From a checkpoint of a small contrastive image-text model.
Model: 8.02M parameters, 40-pixel images, encoder patch size [4, 4], encoder width 256, text encoder layers 8, text encoder activation quick_gelu.
Training: muon at rate 0.021, 11900 steps, batches of 256.
Data: trained on photos of plants and fungi (iNaturalist), 67.4 epochs.
Rows from block 8 of the image encoder of a small contrastive image-text model, named by matrix and row number. Rows with one number belong to one neuron. Each number is 128 + 24 x the weight over its row's rms, rounded and kept within 0 to 255. All counts start at 0. Numbers have three digits each.
After each neuron's rows are labels from the 100 images, of 14848, where the neuron reaches its highest value: "strongest on" is what is common among them; "place" is the part of the image that holds the peak. Only what is clearly more common there than usual is listed. The data: photos of plants and fungi (iNaturalist).
# fc1: MLP up (encoder.blocks.8.mlp.fc1.weight, 512x256), inputs 156-207
# fc2: MLP down (encoder.blocks.8.mlp.fc2.weight, 256x512, transposed), outputs 156-207

fc1.458:101091085097110130114137120167110113153129095129103056118152141119161098129117119175144097144141117152140126140134125113078168155153147137149082147157133120
fc2.458:094107118130136171133094133159149193133095117115106111094096107094105137150106139115114178120110123130163118126116119141149177098144061116112143116099143142
strongest on: order Lamiales; family: Lamiaceae
place: centre

fc1.247:111150138146129152131102084123169148122146116132107167130158145151132120118108124092133128131153132112149116130149145104115154127124147143107093073115148144
fc2.247:120119133151090117090140111102072091134115131173098184111180161128114112113102116073117146107143139133121119152177144140141096138137104096143122150161129119
strongest on: order Asterales; family: Asteraceae
place: centre

fc1.271:136164092147181120121171121171154084130157116097129089146112086139058104142130124123152167134168169092114146125079118125143110112158113085146112122128146116
fc2.271:108123106176135180116126126137167148110119099141131113087140143088180166114129169135134159127112103139130087139145142066101113128090135123161117120121137177
strongest on: order Asparagales; family: Asparagaceae; text has "yucca"
place: bottom centre

fc1.309:132139127127121096144114130073138108137143142174103121096140175181061134170149142103128114137126124083130117146150120104126129108109151130140105117131154112
fc2.309:108100117151171155113154108140151137138117125140097135126170109143120127153188089122149147100123157115154166146138070140154101128123104083120096118111120153
strongest on: order Asterales; family: Asteraceae
place: centre

fc1.99:111118089136084128114148161131128150119115095162136133131128129112132135149099135146123136130124153136159140142132141113115102122096161152141156156142135185
fc2.99:172134053155095146136120160150123157133126063131131107149130096119153156108094143124099126135109132114169117108143113134151145119149114095099110176144108132
strongest on: order Lamiales; family: Lamiaceae
place: centre

fc1.384:140150122127157109171164101088102114133133115109154149147161114140079150158084123133123129123153128120115171127155136148088113134145120108136118087096157123
fc2.384:085103091139103128129150134115116120114102114117109146086138152104125102110104167148108136100141135126137116121154080079148137141142105132108097119123118083
strongest on: order Asterales; family: Asteraceae
place: centre

fc1.56:127171087092126117127136122122152118168110123085104146125129145109113088152158127109140137138170168081124133144138127115096131094112150099115125153146085134
fc2.56:094092115105160119133202112105142100103122123119110125133076115190137122111119075118120092120107150116130171106128105099157142146114115120072112115128070106
strongest on: order Asterales; family: Asteraceae
place: centre

fc1.324:127177105154132132123158074121115104135114164111124131099150118125113120150108108095157146130126124095109101111129122171146124140126150142142177139128144123
fc2.324:141078151193117163162116141115116140117124122120073150105087155126137158144148120137121120132120133171141134116112116126155104142093103136102147098161124134
strongest on: order Asterales; family: Asteraceae
place: centre