config.yaml
dataset: "photos of plants and fungi (iNaturalist)"
tokenizer: "word"
encoder_norm: "layernorm"
encoder_mlp_ratio: 2
encoder_conv_stem: true
encoder_kernel_size: 3
orthogonalizer: "polar_express"
warmup_steps: 2380
Rows from block 5 of the image encoder of a small contrastive image-text model, named by matrix and row number. Rows with one number belong to one neuron. Each number is 200 + 20 x the weight over its row's rms, rounded and kept within 0 to 999. All counts start at 0. After the name is the row's rms in percent of the matrix's.
After each neuron's rows are labels from the 100 images, of 14848, where the neuron reaches its highest value: "top examples" is what is common among them. Only what is clearly more common there than usual is listed. The data: photos of plants and fungi (iNaturalist). In brackets: how many of the 100.
# fc1: MLP up (encoder.blocks.5.mlp.fc1.weight, 512x256), inputs 64-127
# fc2: MLP down (encoder.blocks.5.mlp.fc2.weight, 256x512, transposed), outputs 64-127

fc1.64,097,199,192,204,180,217,227,229,190,208,240,182,182,195,202,180,167,213,183,193,222,225,190,189,183,190,191,192,190,168,216,175,187,195,195,170,204,214,163,223,219,185,226,229,173,176,218,178,167,206,207,207,179,212,206,203,210,218,194,219,169,205,200,180,213
fc2.64,099,186,194,183,249,182,184,198,181,185,220,200,211,162,164,199,194,157,193,212,184,203,221,174,193,228,174,170,187,165,262,196,175,186,213,201,210,205,201,224,175,224,208,184,208,183,185,221,191,201,187,189,201,203,235,192,228,186,215,230,226,179,212,231,194
top examples: order Asterales (28); family: Asteraceae (28)

fc1.278,089,222,187,210,227,223,225,187,204,197,192,224,221,229,220,187,192,187,202,194,188,200,229,212,197,185,185,210,203,231,202,195,225,209,195,210,196,203,209,181,216,223,180,187,172,193,211,177,212,224,219,223,195,196,201,195,197,182,170,195,198,207,221,205,195
fc2.278,101,201,182,173,187,210,199,184,217,188,204,217,225,186,172,216,190,191,199,213,214,184,149,224,226,214,188,175,206,219,211,178,215,168,188,173,209,196,218,221,199,214,191,260,210,195,230,194,231,219,210,195,198,218,204,202,191,180,233,194,196,179,225,152,189
top examples: order Caryophyllales (29); family: Cactaceae (27)

fc1.115,099,184,194,206,166,196,164,205,187,239,214,193,212,198,202,256,222,211,207,186,205,208,183,210,199,166,203,201,174,194,188,197,201,181,180,196,218,167,215,216,207,211,213,158,206,159,191,165,195,194,145,196,234,241,176,220,192,195,212,194,197,169,208,242,159
fc2.115,092,173,227,220,200,213,172,196,197,219,212,193,201,202,184,202,210,180,184,181,193,189,182,196,218,209,195,227,252,193,209,242,191,189,190,214,184,204,197,233,223,233,205,188,212,183,230,201,216,217,208,182,213,224,178,228,184,207,139,179,198,235,217,208,166
top examples: order Caryophyllales (27); family: Cactaceae (25)

fc1.491,095,185,183,200,183,203,190,235,189,252,225,194,192,197,189,233,198,213,171,206,189,207,226,221,160,181,182,192,215,211,196,216,201,181,241,198,240,232,183,175,219,191,233,172,201,185,224,161,216,199,229,218,215,216,207,207,201,197,213,188,194,177,202,210,187
fc2.491,097,200,209,212,213,193,187,205,169,229,210,192,199,211,167,203,176,188,196,192,186,201,206,177,203,113,188,194,192,185,215,210,204,218,209,201,175,205,192,196,193,207,176,186,215,178,237,228,176,211,207,170,193,169,226,231,198,202,190,207,185,196,232,201,168
top examples: order Caryophyllales (26)

fc1.70,103,200,208,191,222,227,196,223,207,188,218,194,181,221,196,201,220,199,199,198,204,220,174,186,193,275,176,187,199,234,201,206,197,208,206,208,201,184,156,217,201,187,158,168,162,207,223,209,175,214,191,173,211,194,195,202,207,207,211,194,195,204,201,230,199
fc2.70,098,243,191,200,206,195,218,190,178,192,184,187,217,197,234,227,163,186,185,185,203,190,188,193,234,219,175,247,204,214,232,203,173,150,185,218,207,218,184,175,207,207,172,194,227,209,214,235,188,234,156,211,194,212,213,171,195,227,175,203,202,211,195,210,200
top examples: order Asterales (27); family: Asteraceae (27)

fc1.489,102,189,198,184,209,231,226,253,224,193,232,185,190,165,184,228,187,180,198,218,210,195,196,174,196,210,183,171,217,200,201,181,190,175,191,188,181,233,185,184,190,218,202,241,213,200,226,181,188,194,171,199,212,204,257,207,166,163,162,170,233,215,194,181,221
fc2.489,101,202,191,180,200,216,226,156,151,243,228,167,194,183,230,200,206,164,185,194,203,235,205,171,238,202,192,210,232,185,232,216,218,187,201,202,207,206,181,190,227,255,193,205,202,182,184,195,210,213,183,159,200,197,238,179,222,224,199,190,180,198,190,197,210
top examples: order Asterales (28); family: Asteraceae (28)

fc1.118,096,182,255,229,170,238,219,187,182,199,192,226,214,217,162,202,173,195,179,201,185,180,211,210,210,185,221,199,209,223,204,213,183,185,119,198,214,217,173,170,234,217,206,208,201,177,183,180,196,196,180,205,205,216,220,204,156,222,205,172,192,204,191,226,218
fc2.118,099,205,171,180,248,205,248,185,243,239,192,231,199,217,189,194,201,204,167,186,187,207,209,218,224,215,194,221,209,198,240,201,190,206,188,217,165,173,176,185,229,212,212,191,235,188,238,176,196,193,204,202,209,197,183,211,206,214,182,221,219,188,202,218,195
top examples: order Caryophyllales (31); family: Cactaceae (30)

fc1.396,106,193,186,189,199,240,205,234,219,190,191,220,200,207,194,197,196,230,197,190,210,195,203,191,178,195,206,176,182,198,181,198,213,195,210,198,227,205,179,203,200,173,185,192,233,193,185,206,227,193,194,220,169,212,188,222,175,206,173,194,195,224,215,187,210
fc2.396,115,163,197,206,208,208,200,183,206,214,223,197,204,192,194,186,214,199,196,179,193,209,198,209,225,197,189,212,184,219,213,185,195,221,178,196,198,180,237,220,207,182,230,228,242,210,197,154,214,225,174,211,211,237,227,222,194,171,185,196,173,183,157,199,226
top examples: order Caryophyllales (36); family: Cactaceae (33)